config.yaml
horizontal_flip: true
fused_qkv: false
l1_shrink: 0.03
adamw_weight_decay_other_params: 0.01
Rows from block 7 of a small class-conditioned image diffusion model, named by matrix and row number. Rows with one number within an expert belong to one neuron, the router's apart. Each number is 128 + 32 x the weight over its row's rms, rounded and kept within 0 to 255. All counts start at 0. Numbers have three digits each.
Before each expert's rows are labels from the 100 images, of 14976 (inputs lightly noised), where the router gives the expert most weight on average: "patch colour" is the nearest of a few named colours to the mean colour under the peak. Only what is clearly more common there than usual is listed. The data: photos of plants, animals and fungi (iNaturalist). In brackets: how many of the 100.
# router: slot weights (model.blocks.7.mlp.router.weight, 16x192, trained with AdamW), inputs 96-191
# up: expert up (model.blocks.7.mlp.up, 8x48x192), inputs 96-191
# down: expert down (model.blocks.7.mlp.down, 8x192x48, transposed), outputs 96-191

# expert 1
patch colour: grey (87)
router.2:179094131077110117146106056147089147119128089071133145134175114107170152114167114132155107163153145139103110134106097104139130120163100134163058107136127137145099121150156106107094109113140084174120155079086139131101146136085106042096079113128077124175123077150111101133154144063104082114
router.3:147110044150102143125114170129090153089127120131098201134105080148077170111135082133139109125125047170192071080151136114148135140124132117129110138172152105103147118182133128117140155067151156123090103123144155178118183130158081102114145105128172088141233062139089171149133120165170144204
up.15:128129152255128155127147123130126148130145185161141122131113129126142120113128129121089129130077104122135125125130126126124111169112130133125167125124128126120128126136107128129139126130138130116145131128116129128104118129037201120127128144125082138131175125126126143156127122198130141000
down.15:128078127010129128138128128119128135128128128118128128129112099128172128128128128124128128128111013128128128128128126122080128162128128129121189128128128143051128076128000142123128167123147126128191128128126128128128128128178155037135128127135132128128111114128128128163128131128075128128
up.16:129130077129116128125132120116130151151133129083228128199141139115107123129115134255129128141035023130125132128128141164155131064130149075083124139128127114000117107076083126122125129103130128127229128128099194134128149130104255242135128131136127132127168108124131140124144127104166116055
down.16:128117083181077128138128128158128165127132127151174128133127127128125128128128128230128128110225000128128128128128128096160128129128128128161126128126128087056128124128125097129130128129130114128255128128128128128128128128133157175126128083128183128128120143128128128152128134128240128128
up.17:132127129130128183128135129130125128127119129255133128128114123120128128126128134145125130087135127129124129119124127122127128028127129015128130129124127127211133130126146128118128140121130128132124129128136144126140118128131153133130133255124125128129117131128155116127128127125208125121
down.17:128128174113127128143128128118128125128128128169127128129122125128144128128128128121128128127082136128128128128128128126149128093128128128150127128128128087142128144128191126128128130129134181128118128128124128128128128128140101123094128000128126128128125130128128128124128136128242128128
up.18:118127151092128130127117141159128146119150128149141127164112124127129113133146124127131122123128072098154110133107163010129128167093127076164128133121164095129115091134152187137130149138130128132039118138129174122138116131126118153112123172126133151130104108126141140128130090122133118107
down.18:128107136152255128118128128012128134127129128127170128127099136128126128128128128094128128126089085128128128128128128154127128113128128128130160128125128124136128133128135130128128151128153128128059128128201128128128128128126153151122128140124166128128140114128128128168128122128244128128
up.19:123128084150126131089127121043161137108101133130111126125118150128125129138090128170125126131133128140130125116141127093124127154103083149107133130131129134083108170118141154130120149147133122129046126129128165123116128094127137186084115108146169129119057123128114135094111122085130123255
down.19:128129168159158128146128128255128057093125127114142128105100214128179128128128128146128128146037140128128128128128128148150128131128128128140097128134128014106128043128191075126128126128081133128083128128120128128128128128077129121100128127121135128128140083128128128139128133128197128128
up.20:141143181000128114132120096147130170145096129116127128133170118135120128127158137148154135157128127126128143128130107127130128107129096122116075116128128155194126185121080177140127126129125134127104127124207083128134126152133128156125129120137108107128092127129128128138128144065131120115
down.20:128133129227128128024128128138128177128122128112143128099131128128128128128128128133128128180098130128128128128128129085174128171128128128187123128128128116168128069128255164128127127121106128130137128128139128128128128128097127152112128173127237128128116136128128128100128133128048128128
up.21:135133075179155137182128133089122128134145127124212129128129097122197132110132158207142152133141150127106093127131120255124133118058117192213202128147122139118126115071138120124168158129165144105111131127137117072149045119157116083172131139129131125121122136128114127104128138083139128136
down.21:128063115170031129108128128120128146093142123130242128151121080128164128128128128128128128174137130128128128128128120101104128155128128128021204128127128081122128130128135135144127134110124123140106128128019128128128128128141112205188128154161193128128200082128128128075128129128226128128
up.22:177127126217094186086141132091100128122128060128135138132147136128147127173119131130094132125129127163171131122117178140176122122127122114139133146111124088101125129128146126113057129131142128139104108128126160127180131118125131114084142126158104130128106127128129128126124131126193115129
down.22:128145130140231128126128128120128052106083128123172128126122130128102128128128128204128128131122148128128128128128129211164128255128128128113112128128128000127128151128128125123141152120106129128158128128122128128128128128104103130000128134113128128128122207128128128138128127128174128128
up.23:129135131132133139175117229078127138132166112031126127128127117124136128130137129069128125000159154127127127127128127127159129000129122097084135117126125128131128128135137129128127126126150126126091125127118190128131129126125182137146129150126128129131122125128129108145129128127106129137
down.23:128127122169118128124128128129128128128112128147142128122131125128005128128128128093128128156126128128128128128128128133141128056128128128147135128128128128164128161128133130128129168018093128128141128128125128128128128128130190108129128116124109128128137128128128128113128149128213128128
up.24:131106155163128107129127108003128090115113063152112152124166139139144127165085162213143160123021123129128197127107174154118127028145138176179127128129148133143108115132242128144128127120112123142109129128086181129130154174101084021135128064178112106120177126110131100143154121108076128125
down.24:128157089172148128109128128148128128129127131127136128139133125128140128128128128129128128095066132128128128128128130133201128094128128128050123128128128128148128162128147109148128255133124124128125128128079128128128128128155053082127128131124126128128120128128128128125128125128128128128
up.25:168115150133125166133126125116093223111186180128127128130208123136010130114111133155160125130117133166125133116124070148113125145129129153139122088134126062150142145158112140145123115128173117134104131103134131138081134094126123044059127162083229122110092151129128128120117114129140118130
down.25:128152134081161128101128128186128152123123135119131128139214130128053128128128128121128128162165129128129128128128128213118128125128128128109116128128128069093128115128111215134121144131181125128014128128255128128128128128146137125176128131130166128128131117128128128155128128128111128128
up.26:127131143000128117127124116120128099130111128129152126127111133128126126128128134128157128130179207128129128128134128148138128067183112149109094114129128122126142144130121110127152120129119074129128130120096160131119138120124126140114128129116131077129173129131127133145127133128128132041
down.26:128117134207097128130128128119128167168127128128135128124119125128111128128128128136128128134123127128128128128128128000129128133128128128129113128129128199128128133128243128128130133128169128128255128128093128128128128128126123136088128119128162128128070118128128128150128150128095128128
up.27:124114122125128118131129105145113084132122122105114128129126136133110176150133129128129160149147116127118128128133128161125134225135127226131128134127128127203145139139124130128087102127122080130129126124099122128098146115128133145138131125118099127129134124132124127119130135129141150130
down.27:128103104133043160163128128022128127133145128128128128129195138128131128128128128081128128140132071128128128128128128207124128165128128128073187128128128049156128147128098118128129126106187128128161128128137128128128128128095128109122128114134101128128082125128128128099128087128140128128
up.28:127136000129133129054108128192168172115131136129117124101094071129118151125202109132151138129103131145127086128137128104119129046117115164126136141124142062128134092126102128130152187112156109126121128129104162143110110128127140122124128146133178142114253122133129123145087125147128128216
down.28:128127255146186128127128128100128120128123128135125128136127080128125128128128128124128128144192094128128128128128128000103128132128128133137129128128128071137128169128190137127118133118106128128100128128172128128128128128127172097110128119129089128128006124128128128136128240128170128128
up.29:149134113078195123092104135089132159129167153145229102157126134166118131121123145128124126108106226129127138127166125138129165063123136135120211088129104091128174108108120118118131103109209218086095128134121121125120158082122154130144128115127255128125079131131107122133131170170164133159
down.29:128096190137105120140128128220128123128131129126231128179171119128139128128128128120128128150165228128128128128128125115081128148128128128202177128126128000053128169128096186126129133138255128128093128128112128128128128128133111130191128204134245128128130126128128128074128126128153128128
up.30:109128128137121126139158106096080115127112133127135130141120162100129087147121149124173126134042116128141141127130108111127131180127121085128123129132128084113127139130186128131130130129076123144090128128122197137129132129133135091121120107135188121113113128113125097156125130038177131178
down.30:128116149168192128093128128141128166130128128129176128140173130128132128128128128170128128127117091128128128128128128136144128041128128128138070128128128114144128195128000139128128130128126111128000128128118128128128128128107128039018128157127129128128145123128128128124128188128240128128

# expert 3
patch colour: pink (28)
router.6:148177146130130082125074107181164115138105082112148175145101117192141178125061070151143126078163100112214169159137152069129089144104124148100073123173163145087169084128155119128134112086083131136113135094187133165082147070119116174123133117125170153138149113117096091163144146117118033142
router.7:137101114133102115111123068129154102162117082154179158143170143125085147115131164210102102168105120065148131104090109159104126132156124165171088138093093139163119086109099099096172057135166170071125133139061176173137097121088049123118102134105137107136135159119191164136118062123132110148
up.15:178143169000137131184129123053129127127124132128120128155196109208150126126131133107128128114122133052127126129128126127137124116134127175126128125128131127149136129100084140128146124110173149113090130139119134127136123132144158148122128167126077131130123134128103119135148163129130108133
down.15:128116103255172128159128128146128127128132126132126128165130133128144128128128128142128128165121157128128128128128128180132128255128128128114091128129128131049128217128130115128128129138223128128024128128074128128128128128105148169143128151130043128128110194128128128117128136128185128128
up.16:132122167195130128126098127114145125127126161127104135122150125125224131128139123124127134073147119129128117128126155172065126128124128037122185128128135075141130134097113143126126129126103079123213127121079185128129118129132010130125129101130112128125115129119129115211168128117139127134
down.16:128124123079150129127128128119128118102125125111192128134116127139129128128132128133128128140172149128128128128128127161134128147128128126123223128127128096127128123128000121152128132128082128128142128128103128128128128128129177096112128167105091128128119133128128128232128193128138128128
up.17:103143125000115126119133159126141168150180123114115129129089113131141127138106145088127124126134142121127128129132127112092134172127128122099198127127124091122123127128130128124126113153125127135169128139140148127130144128160090210135106136129119114126042121106127127000132133113143129171
down.17:128149152255112128155128128031128112130123128109137128127181134128113128128128128076128128130175125128128128128128128193170128065128128128155187128128128092124128131128011128130128121114144128128146128128134128128128128128128119100169128132113105128128114052128128128000128168128163128128
up.18:118158152144132089096127128225129129143129140132163130154088157146106129145129149101127125190133122081132131127138118108132128125192125122126153146134123122127130105133152125132127139127156103129152126125128078172097120129146183054127123133000166145130052128127127116255129133124127134164
down.18:128109130157165128126128128000128135110128130126195128127194140128112128128128128177128128115112123128128128128128128000109128195128128128217127128128128140127128122128135141125129123108126128126127128128199128128128128128109075146185128134176059117128138132128128128255128077128075128128
up.19:142125156138126112164170141143127103115130122117154128132116133123145125127078135126169134114143054128129128128126107089088130161131124130129083124123129096192120115132070137129122120112127163182096129124107074128126131128122106135132123126128255133127110119129126127124126162128145129061
down.19:128124107128163128121128128177128120159111128094152128123168091128126128128128128085128128114128000128128128128128128132054128255128128128104102128128128121113128128128146162127128142121109128128151128128152128128128128128123111166209128050122255128128151091128128128129128136128126128128
up.20:128134148162128132143128137143128164128124138117143130126066129139143123130129135174126137128160121121127127128110060123142128051126128195119130128137128139119127176125074141124132100103107163132096128140122000127128143130122068127128131127136116132128128141127129131124126077098141128124
down.20:128148082123129128128128128129128208137130129128150128128123127128076128128128128128128128140129109128128128128128128130142128088128128128119117128128128065060128113128255128128128128125126128128129128128108128128128128128122127167126128142163126128128140125128128128096128141128124128128
up.21:120127128056126136130129130225126133119128164130127125134119128127025125128126118134134128145129087114124109128130128128157131149118128119093127125128129124052128123106123128127116080120108129124130126158127054108109132125129160000128140171142127128127229116128128130069117110115142131050
down.21:128119107219135128132128128108128123128127127119142128088152113128032128128128128121128128183185053128127128128128133105123128086128128127173098128126128102130128168128028132128128131115120135128142128128146128128128128128124024045131128105097121128128016207128128128096128129128113128128
up.22:124159132175127107125128142209144142141115123128007127139044131033090120152128124140125120120123107140130124130119143017067125102136137151177151127163126081133128086137165132117129129120139177129090115128112131120129091115121113220128129126086141136137139154128124136068127092118139129111
down.22:128123121111076128186128128000128117128130126121067128180126129128085128128128128133128128150142093128126128128128128122129128119128128127192144128133128041138128141128120124128128165121083128128066128128127128128128128128101112127180128114128146128128129117128128128097128163128219128128
up.23:140134099126128123113128051138141125123130121181164127123255133128136128159133137080116129220126135131111129128123127122106114062089126122119255134101092136119107135102116133121128147126153130105116135124184137123191128154131159129128133131128112127122113000127128128142132127104123155109
down.23:128111135185107128188128128144128079123144128132188128127000126128095128128128128096128128196134140128126128128128128130129128125128128128137255128128128058146128176128126134128127148130188127128123128128136128128128128128126129118127128119126127128128158255128128128168128132128136128128
up.24:128128127128132128132128111129128129128083161000128131128129129060119128128122128126130131105018115131127128128128129130127129152128128130123127128128131128000128173131153128128126129150136127121127126129129128128129127128214137120129127119128129128128128147130129125128128128128122128128
down.24:128128129129140128103128128124128128128128127082128128128122128128119128128128128126128128161228118128128128128128127114118128169128128128128128128128128126255128000128177126128128139122117108128135128128126128128128128128039144160128128151128133128128127104128128128128128128128145128128
up.25:127127203143125086124113126143125128134087127138126130113119126157136123093151165155128146255140130103125123103147105128098124099104114082130111128130128123123132155121135129128140135172255118114237127128123129188112130104133132129143128128128126100122137133124122130127127176042116128135
down.25:128148087089156128079128128103128129149132127189177128136122146128156128128128128127128128117131122128128128128128128083131128125128128127158126128128128156129128098128135136131131118129255125128138128128159128128128128128125229158133128142129113128128232186128128128134128151128111128128
up.26:165126121177128133125125156119146127128176046117094136137127132076186133130127120026128123128155192111114127129118128153109126157151127131116127115128132129125124024138078138129136097128118110165132063130131233126128136129171023160144128093127125132126137197128133120251121143122153138128
down.26:128125123104128116126128128134128098125116128126085128127141147128123128128128128030128128131253215128128128128128128120117128150128128128172125128127128127149128155128092099128129119128101128128042128128138128128128128128086112133131128139096110128128127110128128128196128135128105128128
up.27:143116091080118132108197123088128133128129149083123123131210143113113116122123121137126133096205084113102126111135163098084131129160136165152243167129123110088128133133118130126123183126137127133128127146156125132129116144083100153107128099180124128082160016134130138130132103164129195141
down.27:128139172166127128174128128131128041109122127128155128145000111128114128128128128160128128126119055128128128128128128128147128116128128128138193128123128154116128062128123112128122103115112128128115128128192128128128128128122129084117128078080129128128160255128128128138128079128132128128
up.28:127138000187123176096128138130128124147128128126023120128127128105137118135158127226117132128149197145120213128151130128132128116128117145138133126128128138120119164135138134128128130129093114151096127145133174121128138132136108023140118131119115132137125159130126083055096154146139132074
down.28:128126184070098128100128128098128104113145128147054128132039176128106128128128128177128128158130131128127128128128136180150128162128128128158110128121128095081128126128063153127128140104136135128085128128109128128128128128106113000127128129119128128128088062128128128128128154128135128128
up.29:128130129122090126121143118137137125150121064128160135136127126116172127131104126129118132230203131119124125127136134153104137150126131165170127131128123132110129132118128127124126120134032132102187102121093128125118127118170148121119124092128138132126255136128114116166080129141085122117
down.29:128189129130000128126128128118128164128127128157114128174088132128130128128128128128128128122129140128127128128128129093151128078128128129128111128129128066150128131128110127128128123121045128127152128128131128128128128128025204125091128092128150128128000175128128128177128099128021128128
up.30:128128128128128113157119128117122128127124099133127128130125124080128132128124138094138118026255127126128139128098130162136119191133130130155137133129126129116139111119132116124132117117152128126143129125125175131132128135118167100134134148123130127134131120128128129068133097131122111147
down.30:128136127108133128091128128122128128123129127102123128129128128128126128128128128127128128137158108128128128128128130121060128150128128128126159128128128123156128195128104110128128124141131128128124128128135128128128128128127062128139128141128130128128120076128128128110128077128126128128

# expert 4
patch colour: cyan (59); white (31)
router.8:073098159112147080162123080121137075189065141059127155132188168159167122096109114144164198175072137101121144052078142177137121110150128121166118144124131103090155127152123140120116069133161135085165136144112108123072096145143146147089162119084166105138100133130145128145110179095156120148
router.9:140104117155125166122123088211131099085088179126107106146129165108136088152129046102191088170048139165099119068077152160102161144120157072131115169138139148148146153135160136215137149154116151097156129082149142138083195116134144131147129180128184131158145088175169132126137100129116117129
up.15:128134128126128118137130129132127121129121113045126120140136128132113128130134128130128135094137126128129128127130128120136126188129129000121159127136128129227127079127090129128129128119155128110051127127118123128130128128128172130120128164145128127129128131128122129118128127104107128130
down.15:128111128129173128126128128116128128128128127092166128127128131128109128128128128120128128111104096128128128128128128117107128254128128128101145128128128078130128133128255168128129143139095128128131128128129128128128128128169255122124128123131145128128120125128128128126128126128158128128
up.16:129116123132125127105128131141147128130136129127147127176144160134106132115163135159122128146124000183129127132131132095117130128194143107149123123122125127128125087117099103128124159132182107102130135131129144127123122133101117135110124124144046145130128128128124114154127124128130129102
down.16:128126123077126135205128128125128080128136128128129128144094129128126128128128128234128128140139000128128128128128128142144128123128128128136100128128128130130135151128111126127128125120110129128139128128153128128128128128094144068105128129111000130128128127128128128126128159128163128128
up.17:129125246119136129162129127060131107120120140146255136123166130143129131129114114117147120189168160133124119134080129189141113219132130128127168125129132122114123043130095129129133158157169131141133128128111138126128123133117124145121103116173130177122133041130128129000128130118123157128
down.17:128117132168135126128128128165128103131105122134255128114128071128120128128128128129128128105156129128128128128128128129111128080128128128110148128135128166131128183128120132128128097134145130128139128128211128128128128128124151128124128169131118128128126190128128128000128097128161128128
up.18:081128110027128088128136146129132128129128103126123128178000130132115130129132152165096129106140177097136107129135122056120138151130130128131099145147119129133117105123088121070138103129174255113186127162110126123117128130150125125129128129129107126124099139128145131130131097105124133105
down.18:128132128225152084155128128121128127173124129134138128141255114128137128128128128212128128117138176128128128128128126218139128139128128128119106128128128105125128132128134122129128128129128108128191128128043128128128128128079127107134128130127140128128120110128128128080128158128128128128
up.19:155128002006143158115142102143120112129101211116131129107116119123089116127153131191126128170159125131117128219116118107168116106130131099166126139137127128120126120136142109133130140141117153125181186128139124150127129127133206226112054080133126127130109105128133128158127125132106131161
down.19:128096222251206128124128128095128159128111129115108128129125133128135128128128128115128128132155069128128128128128128132060128097128128128146115128123128106154128160128120135133124125184133113128224128128196128128128128128128168106120128133124120128128148068128128128138128088128066128128
up.20:138131131252127099114127127108154134128131125120091122130217131107105106125099127153139135152134042133127129127128127160140126128110115131095243128177122144123114133096129026113135125135170116125110132152255127125127126133113178122096107104130052124129163112129100139043129154114117114180
down.20:128134095006119128163128128119128074114166130151125128126130131128161128128128128111128128190161101128128128128128128051095128119128128129139255128117128174057128158128127142127127130190126139128128128128249128128128128128130074066126128199119024128128114139128128128066128203128124128128
up.21:130127138126128133130112134124127113127180119126118128129128131114136119132109132114106125125189131130131128123131131066124135190128129127088134118101133119127126156069108129119134122129145131136095116128127138134126145129164114113124126049117127144132255121128121124112125128108130129149
down.21:128144135124116128125128128128128124124128130129110128139132106128138128128128128152128128127129116128128128128128128137101128158128128128128134128128128121086128114128091096129128106129136128128000128128128128128128128128114087115128128188119101128128025173128128128128128130128126128128
up.22:137128115103139143113128132127128129129133117129107128144135128136118152089152136149153127121127146121135156126128133126130135132122129136087032129113125139128122122139080108128128130127138136127115127128128119133132110130139160074127131121125130128126124128142131143142131134065160127096
down.22:128086109117166128112128128163128129128146128127088128155062150128119128128128128136128128103131140128128128128128131138135128126128128128243049128128128131111128103128196129129128149152168125128155128128134128128128128128086124139107128192135117128128139138128128128151128141128142128128
up.23:135128137165100131094134161132128131131129103135000121136133145114205137076115125100127124139130118115135132128124129174124126150135122096108131128129130125082129018128025109143136105122117122129143128127121130121130120128157124121193128136118121136127130124130128129255125140154145125074
down.23:128137054147137128235128128140128138156153130135037128127116124128195128128128128113128128126115117128128128128128128131157128122128128128128128128128128128222128166128165128128124097128128128128121128128114128128128128128084115126159128063036100128128162146128128128255128138128143128128
up.24:140151135135129154101116114137127119129142135096128120140094149124127123118131129135141128145217124130134123129125121128129124144125128088117132128129132118124131076129127085129123098128148130212177113128141135128028128114128079220128128121118166121132130130126123109111127138127157127122
down.24:128143079133049095087128128135128138127139130129056128124234125128146128128128128135128128115155114128128128128128128055076128121128128128125121128128128136186128107128072155129127137128042150128126128128120128128128128128123131174148128138123127128128103127128128128129128211128116128128
up.25:113126122121130116099118128131134132128132126128140127135068122123131126078172131153111141128133222130138111129133126107130140116130117128136164128123121125128127130128120109120129173126130106103191130129179135153128134080130090135128126127125128123130116128120134130123132126130143129156
down.25:128130166177141131115128128127128126122142128123130128123156146128133128128111128175128128174129221128128128128128128129145128108128128128133255128126128114124128076128120126128127144122172129128137128128121128128128128128031119123100128109128122128128163130128128128161128140128154128128
up.26:138130130147120126145085121105129125133115146235123121132119051077124122120125129123171117255255146128127103123092129127122112120137141129122057127129129120083127134125182113128135123107125130128144127145130148150128200128128169036126127117108123132128147128121128128123129112144110125133
down.26:128124168112229129119128128157128087128122128120131128163125129128133128128128128121128128092255157128128128128128128101133128000128128127181119128128128135149128180128195115128129129175096115107052128128106128128128128128090156139118128129154101128128105139128128128084128139128117128128
up.27:130136125095128128120129130127154127144147122136126126146117146099127141134130140164090132103198174126128136127170119111157124128133129127134099126133126159255117117130102136103133096134118164131144126128112128126128121128159000138128128129126128127131131209122128128191134128125129129131
down.27:128114129156119128128128128133128134125130137129027128150129165135150128128128128145128128149129166128127128128128128147115128218128128128090116128128128101245128124128129100128128148125077135128148128128118128128128128128040040049158128125079127128128116071128128128123128153128064128128
up.28:150156107059141112118128128133120126150128128116255115129185135130113110122172127094130126123132102126134125127130128131144132129137135100123103160127121130142128081121086131128148114123121130085118128160127172109137127136125113142133128114120139121123129106128131121109126123125128149085
down.28:128118143126166126143128128130128158166116127129255128158037128128129128128128128133128128119143135128128128128128128131155128168128128128120088128129128124124128131128121147128128140104114128128105128128125128128128128128145093101091128128106147128128153149128128128095128138128076128128
up.29:128128124128127126137132125142128128127104134000129134127128128089127128126126128131128128066000128129128128128128128129128130133128127173128128128128128128000128128126147128127128141121128128128127128128130127129128125128151120120128136127123130128128128133130128126128128112127128128128
down.29:128124129128129128069128128128128128128128128097128128128128118128128128128128128136128128141127130128128128128128128128105128158128128128128128128128128127255128107128128123128128105127121107128130128128128128128128128128066041132128128132128125128128128128128128128134128128128124128128
up.30:128131134119115084128143078134127127129138021179127128139126138120129128142127118208128126255230127128127128137115129085098123154130128147159156109128127133132118130124087130128128127122072133125129127123126124128122133128128120129128128128130127127133130146130126127128128126162130143132
down.30:128125119131121128179128128094128130139128130141128128128123134128133128128128128106128128153120146128128128128128128127107128000128128131158122128128128127120128216128080187128127120038126143128129128128140128128128128128094255108129128154126130128128129127128128128147128127128115128128

# expert 6
patch colour: green (32)
router.12:084105129103098121121110157165132143104084106101145116085221136103172078121100129085156105159055128109128129119136079161149143150125128163142130088133118142080132109109076105123163089102144105119102161061093179143104193165150139178128126108113151136177167144146143134094146095111182168110
router.13:108137130123125119145087117153094122079159092140172148142159130091129141154088157113155136195061145106115135151148111070119150149137105189146159118130048142117138117110122179145121123110161170148164157103095141123077149131145076143094070153173130109111152090115146107090119104136132083101
up.0:136121237235135183122128125099126128102128130144121129115135128131122135127127135127128128129197149142121128125129128127135134144122129198122135129128128149118130136126060138108102126159208136127106128150148140133131129127117145078146144131128073126112123156129137131134125130079122139044
down.0:128152124028074128141128128108128112129130125126091128128092127128108128128128128129128128131174149128128128128128128156118128094128128128044133128129128180124128102128255125110128115134180128128112128128128128128128128128130002185085128182117071128128111126128128128127128137128168128128
up.1:133130157116143127135144130116127127130128130116255127148110084149145143127119116141142128121106155133131119126136124100126134119168121122092080107129127131146128132110159121117108088128160134078147112119072112127120129135123124129118132104128149128139083197126128113152127128142095122109
down.1:128139166113107129100128128100128125149116126142210128135153130128183128128128128131128128146109131128128128128128128032214128131128128128118060128128128075163128067128140132127128135132112128116156128128080128128128128128134128255102128068189121128128220079128128128122128141128075128128
up.2:126118130128126128131128149128122119128141126023126153124128094124138123128129128059127159015249130135127128126108110096122111151122127159103136130147127136147133121137255118128159128133115129126113125121149099128125129125131103115149129208114125127131124172128130119131128128169124128127
down.2:128092149110115128122128128153128134129134130097125128105103085128028128128128128114128128128142125128128128128128129124142128000128128128031132128128128122140128024128107126129128136161141127122128128128127128128128128128113088120116128136132124128128140107128128128108128167128163128128
up.3:127127118141144123149129164173124130130103130099149131134127129103099133128127128219126132146115128128152142128129129119131116181127122128062111128128128133058127127104134128121129135165126134127146128124114122127128126127191152130128128000130129131128128156127114137133127128144095127131
down.3:128134135127089128110128128120128128128128127133127128124137127128136128128128128132128128150056128128128128128128128131134128255128128159153132128128128149126128177128000102128128128069136143113128128128147128128128128128124050102095128000128128128128126128128128128119128140128117128128
up.4:118126134032131093099131127129126124108127147131113116128162129160090125148123133117141137132146174105095148121131132124107141146139129142078130124130126075134148118132155152137115120130136154126045139128207110103126126134128135106080127126127112128128214113131116137108136125120131130128
down.4:128141127108062128133128128109128101127125125126114128106064133128127128128128128132128128182142127128128128128128128022095128125128128128133157128129128171121128132128156168128129135128127128146085128128127128128128128128126037018217128120123122128128113155128128128115128139128124128128
up.5:127129093128129124122139138126129128126214085165138122151127130098120129137105138113081135155124168200123125125152124116128126123131142086136131125128102139122133066089150145124129085154206105126146133134123102085115119126142129122119132124128000124126136128134130138182123137135126112132
down.5:128149192074178127133128128140128119089126125130135128099108142128125128128128128126128128100195118128128128128128129138134128109128128128043112128128128129128128099128113126128128058128173128128099128128118128128128128128028108129112128124146000128128121132128128128129128126128139128128
up.6:127128150097101120142131113117120105128143124127175127133135174129125114137084159087155123137125153121121125129135163099139127125130129164150096089109134123110148077128153134128126123128116069123121101128145148129126132121137165129129124120123255128129189105132128126112114129142167111062
down.6:128129129180117128120128128144128151130129127150137128162139136128104128128128128119128128094134126128128128128128128113072128139128128128136097128128128133095128127128115127128127127133112137129119128128105128128128128128113134134175128253123237128128112149128128128106128137128122128128
up.7:127133116128164126122128078143129081125128004255127128127127135173128126131144127087114129241171127118123128115128129129125123055129131112181126125126118114105122127112170129126136084150242135116185128131121161136130135131145085151127140116128128128128128128107128135128122117115083128117
down.7:128134128118084128175128128154128128128123128215128128128117158128129128128128128136128128122085087128128128128128129128152128000128128128142129128128128110184128189128123149128128115173170135128143128128128128128128128128104255124128128135125126128128123190128128128120128142128000128128
up.8:134136123024146129111127132110137128137133119125137130151134123130181132127130122131143129128127000143122133120111100000121125124133125051116113089141125131107128125129132150127130123131117158176140125139124125124140082128131139043109125114136147142129116196123128129114120135122101129139
down.8:128165125184110127208128128118128142138122136138114128159171125128177128128128128220128128132130008128129128128128128164143128100128128128119184128130128075165128139128192094128128118077101124128185128128128128128128128128060129204047128136107123128128141000128128128104128136128151128128
up.9:122117114110126121070141128130131130113123130122100110160136118127126126132152129136129125128144106116128126130132119127085125161125131116164162104128128108130127013108093161128127144130121167130148127118070024122127129104138128120123130129125129137137179123127121127120146130189143145129
down.9:128131127163127128228128128140128100131128127117044128140104127128119128128128128155128128144125091128128128128128128132149128154128128128128232128128128063150128146128110127124128132128145128128157128128005128128128128128125151130129128077130129128128065106128128128120128129128147128128
up.10:115128123133137133126151147162154126129200108123129124100125142117123128099106128083137135076181000134111127130126152089132129255123137048168126128122074128164128064121147135076128130116129133137180131134139120113133129133106108113125128128136132128124179157130128123128127116126126113134
down.10:128130125148220128119128128092128130128127125123129128139102112128151128128128128129128128129136043128128128128128128143113128044128128118123122128128128048227128143128200133128129124130120127128180128128128128128128128128151119161156128140102151113128128097128128128119128116128190128128
up.11:207100137119131113176123130062111131091172163090055153128172109156128126127120123173128122106097184060099126107111095137117102228177116151109107129128128096202126251150075186139120113155137119192153129113135081160128150110128070145133124133122128128131167095109096120132127127083156125128
down.11:128123116173163128145128128255128123128128128096149128128153136128114128128128128169128128206118175128128128128128128147135128146128128128146167128128128193132128082128126154128128163128179131128161128128126128128128128128255057140185128147128115128128139099128128128132128161128220128128
up.12:128129098152124119137127179071123134132168122154117133137147136111133128108186098101110082255255121128119130122128087120135126117125149127139121128129123175173128168118161137099127136148138128173189134128149132124124121135197117133134129166078137128128132153128131088096121127092099132131
down.12:128125145097086128097128128155128163128156122194091128125114128128074128128128128114128128081159121128129128128128128175143128069128128122139149128128128126128128019128155079128128083046114119128127128128118128128128128128036154175157128070129106128128129128128128128120128137128205128128
up.13:128104127117128129128138129136128119115121153140128125128128128128127127101144146133124131128034125125122129127160140080074161202131107118147151127129123118048145120125124127131131131131131130087121117130136098124127124128130255160129134125134134131115143136081128162238125177191023129127
down.13:128120085124096128255128128160128128128146130217128128128127128128126128128128128127128128070182163128128128128128130136174128125128128126111131128128128088141128145128096116128129082132143125128131128128131128128128128128081144103133128047126144128128129126128128128242128167128074128128
up.14:118117056124128129111110135128143123132112106140255126083214128138125119133093128119163135139150094158128136129131138133127128106131104131109165127124130130102126120107191127128126179127134073128253123132115127126133117150102166128127126156132126058128109103128124143122126128166177134130
down.14:128131171106131128146128128154128127119130128130255128145078153128126128128128128130128128065109050128128128128128129022112128000128128128171207128128128111137128131128102133128128133113128129128255128128146128128128128128154132156130128124159128090128174117128128128160128063128133128128
up.15:097128127095127127108154111144129128129106162117128136129229115119124127129141125120128125134097000135133143126125130129190119097133103117178137143127127128142128121128132133145127165149131105133082128130166059131128132177130064119091171094137156115140111127128127127000129130128129127144
down.15:128126199151125128092128128124128131128131131129139128125062108128111128128128128144128128137076075128128128128128127037065128214128128155128122128129128130088128079128225111126128130128093130128130128128132128128128128128127104126153128132128112128128123087128128128000128095128153128128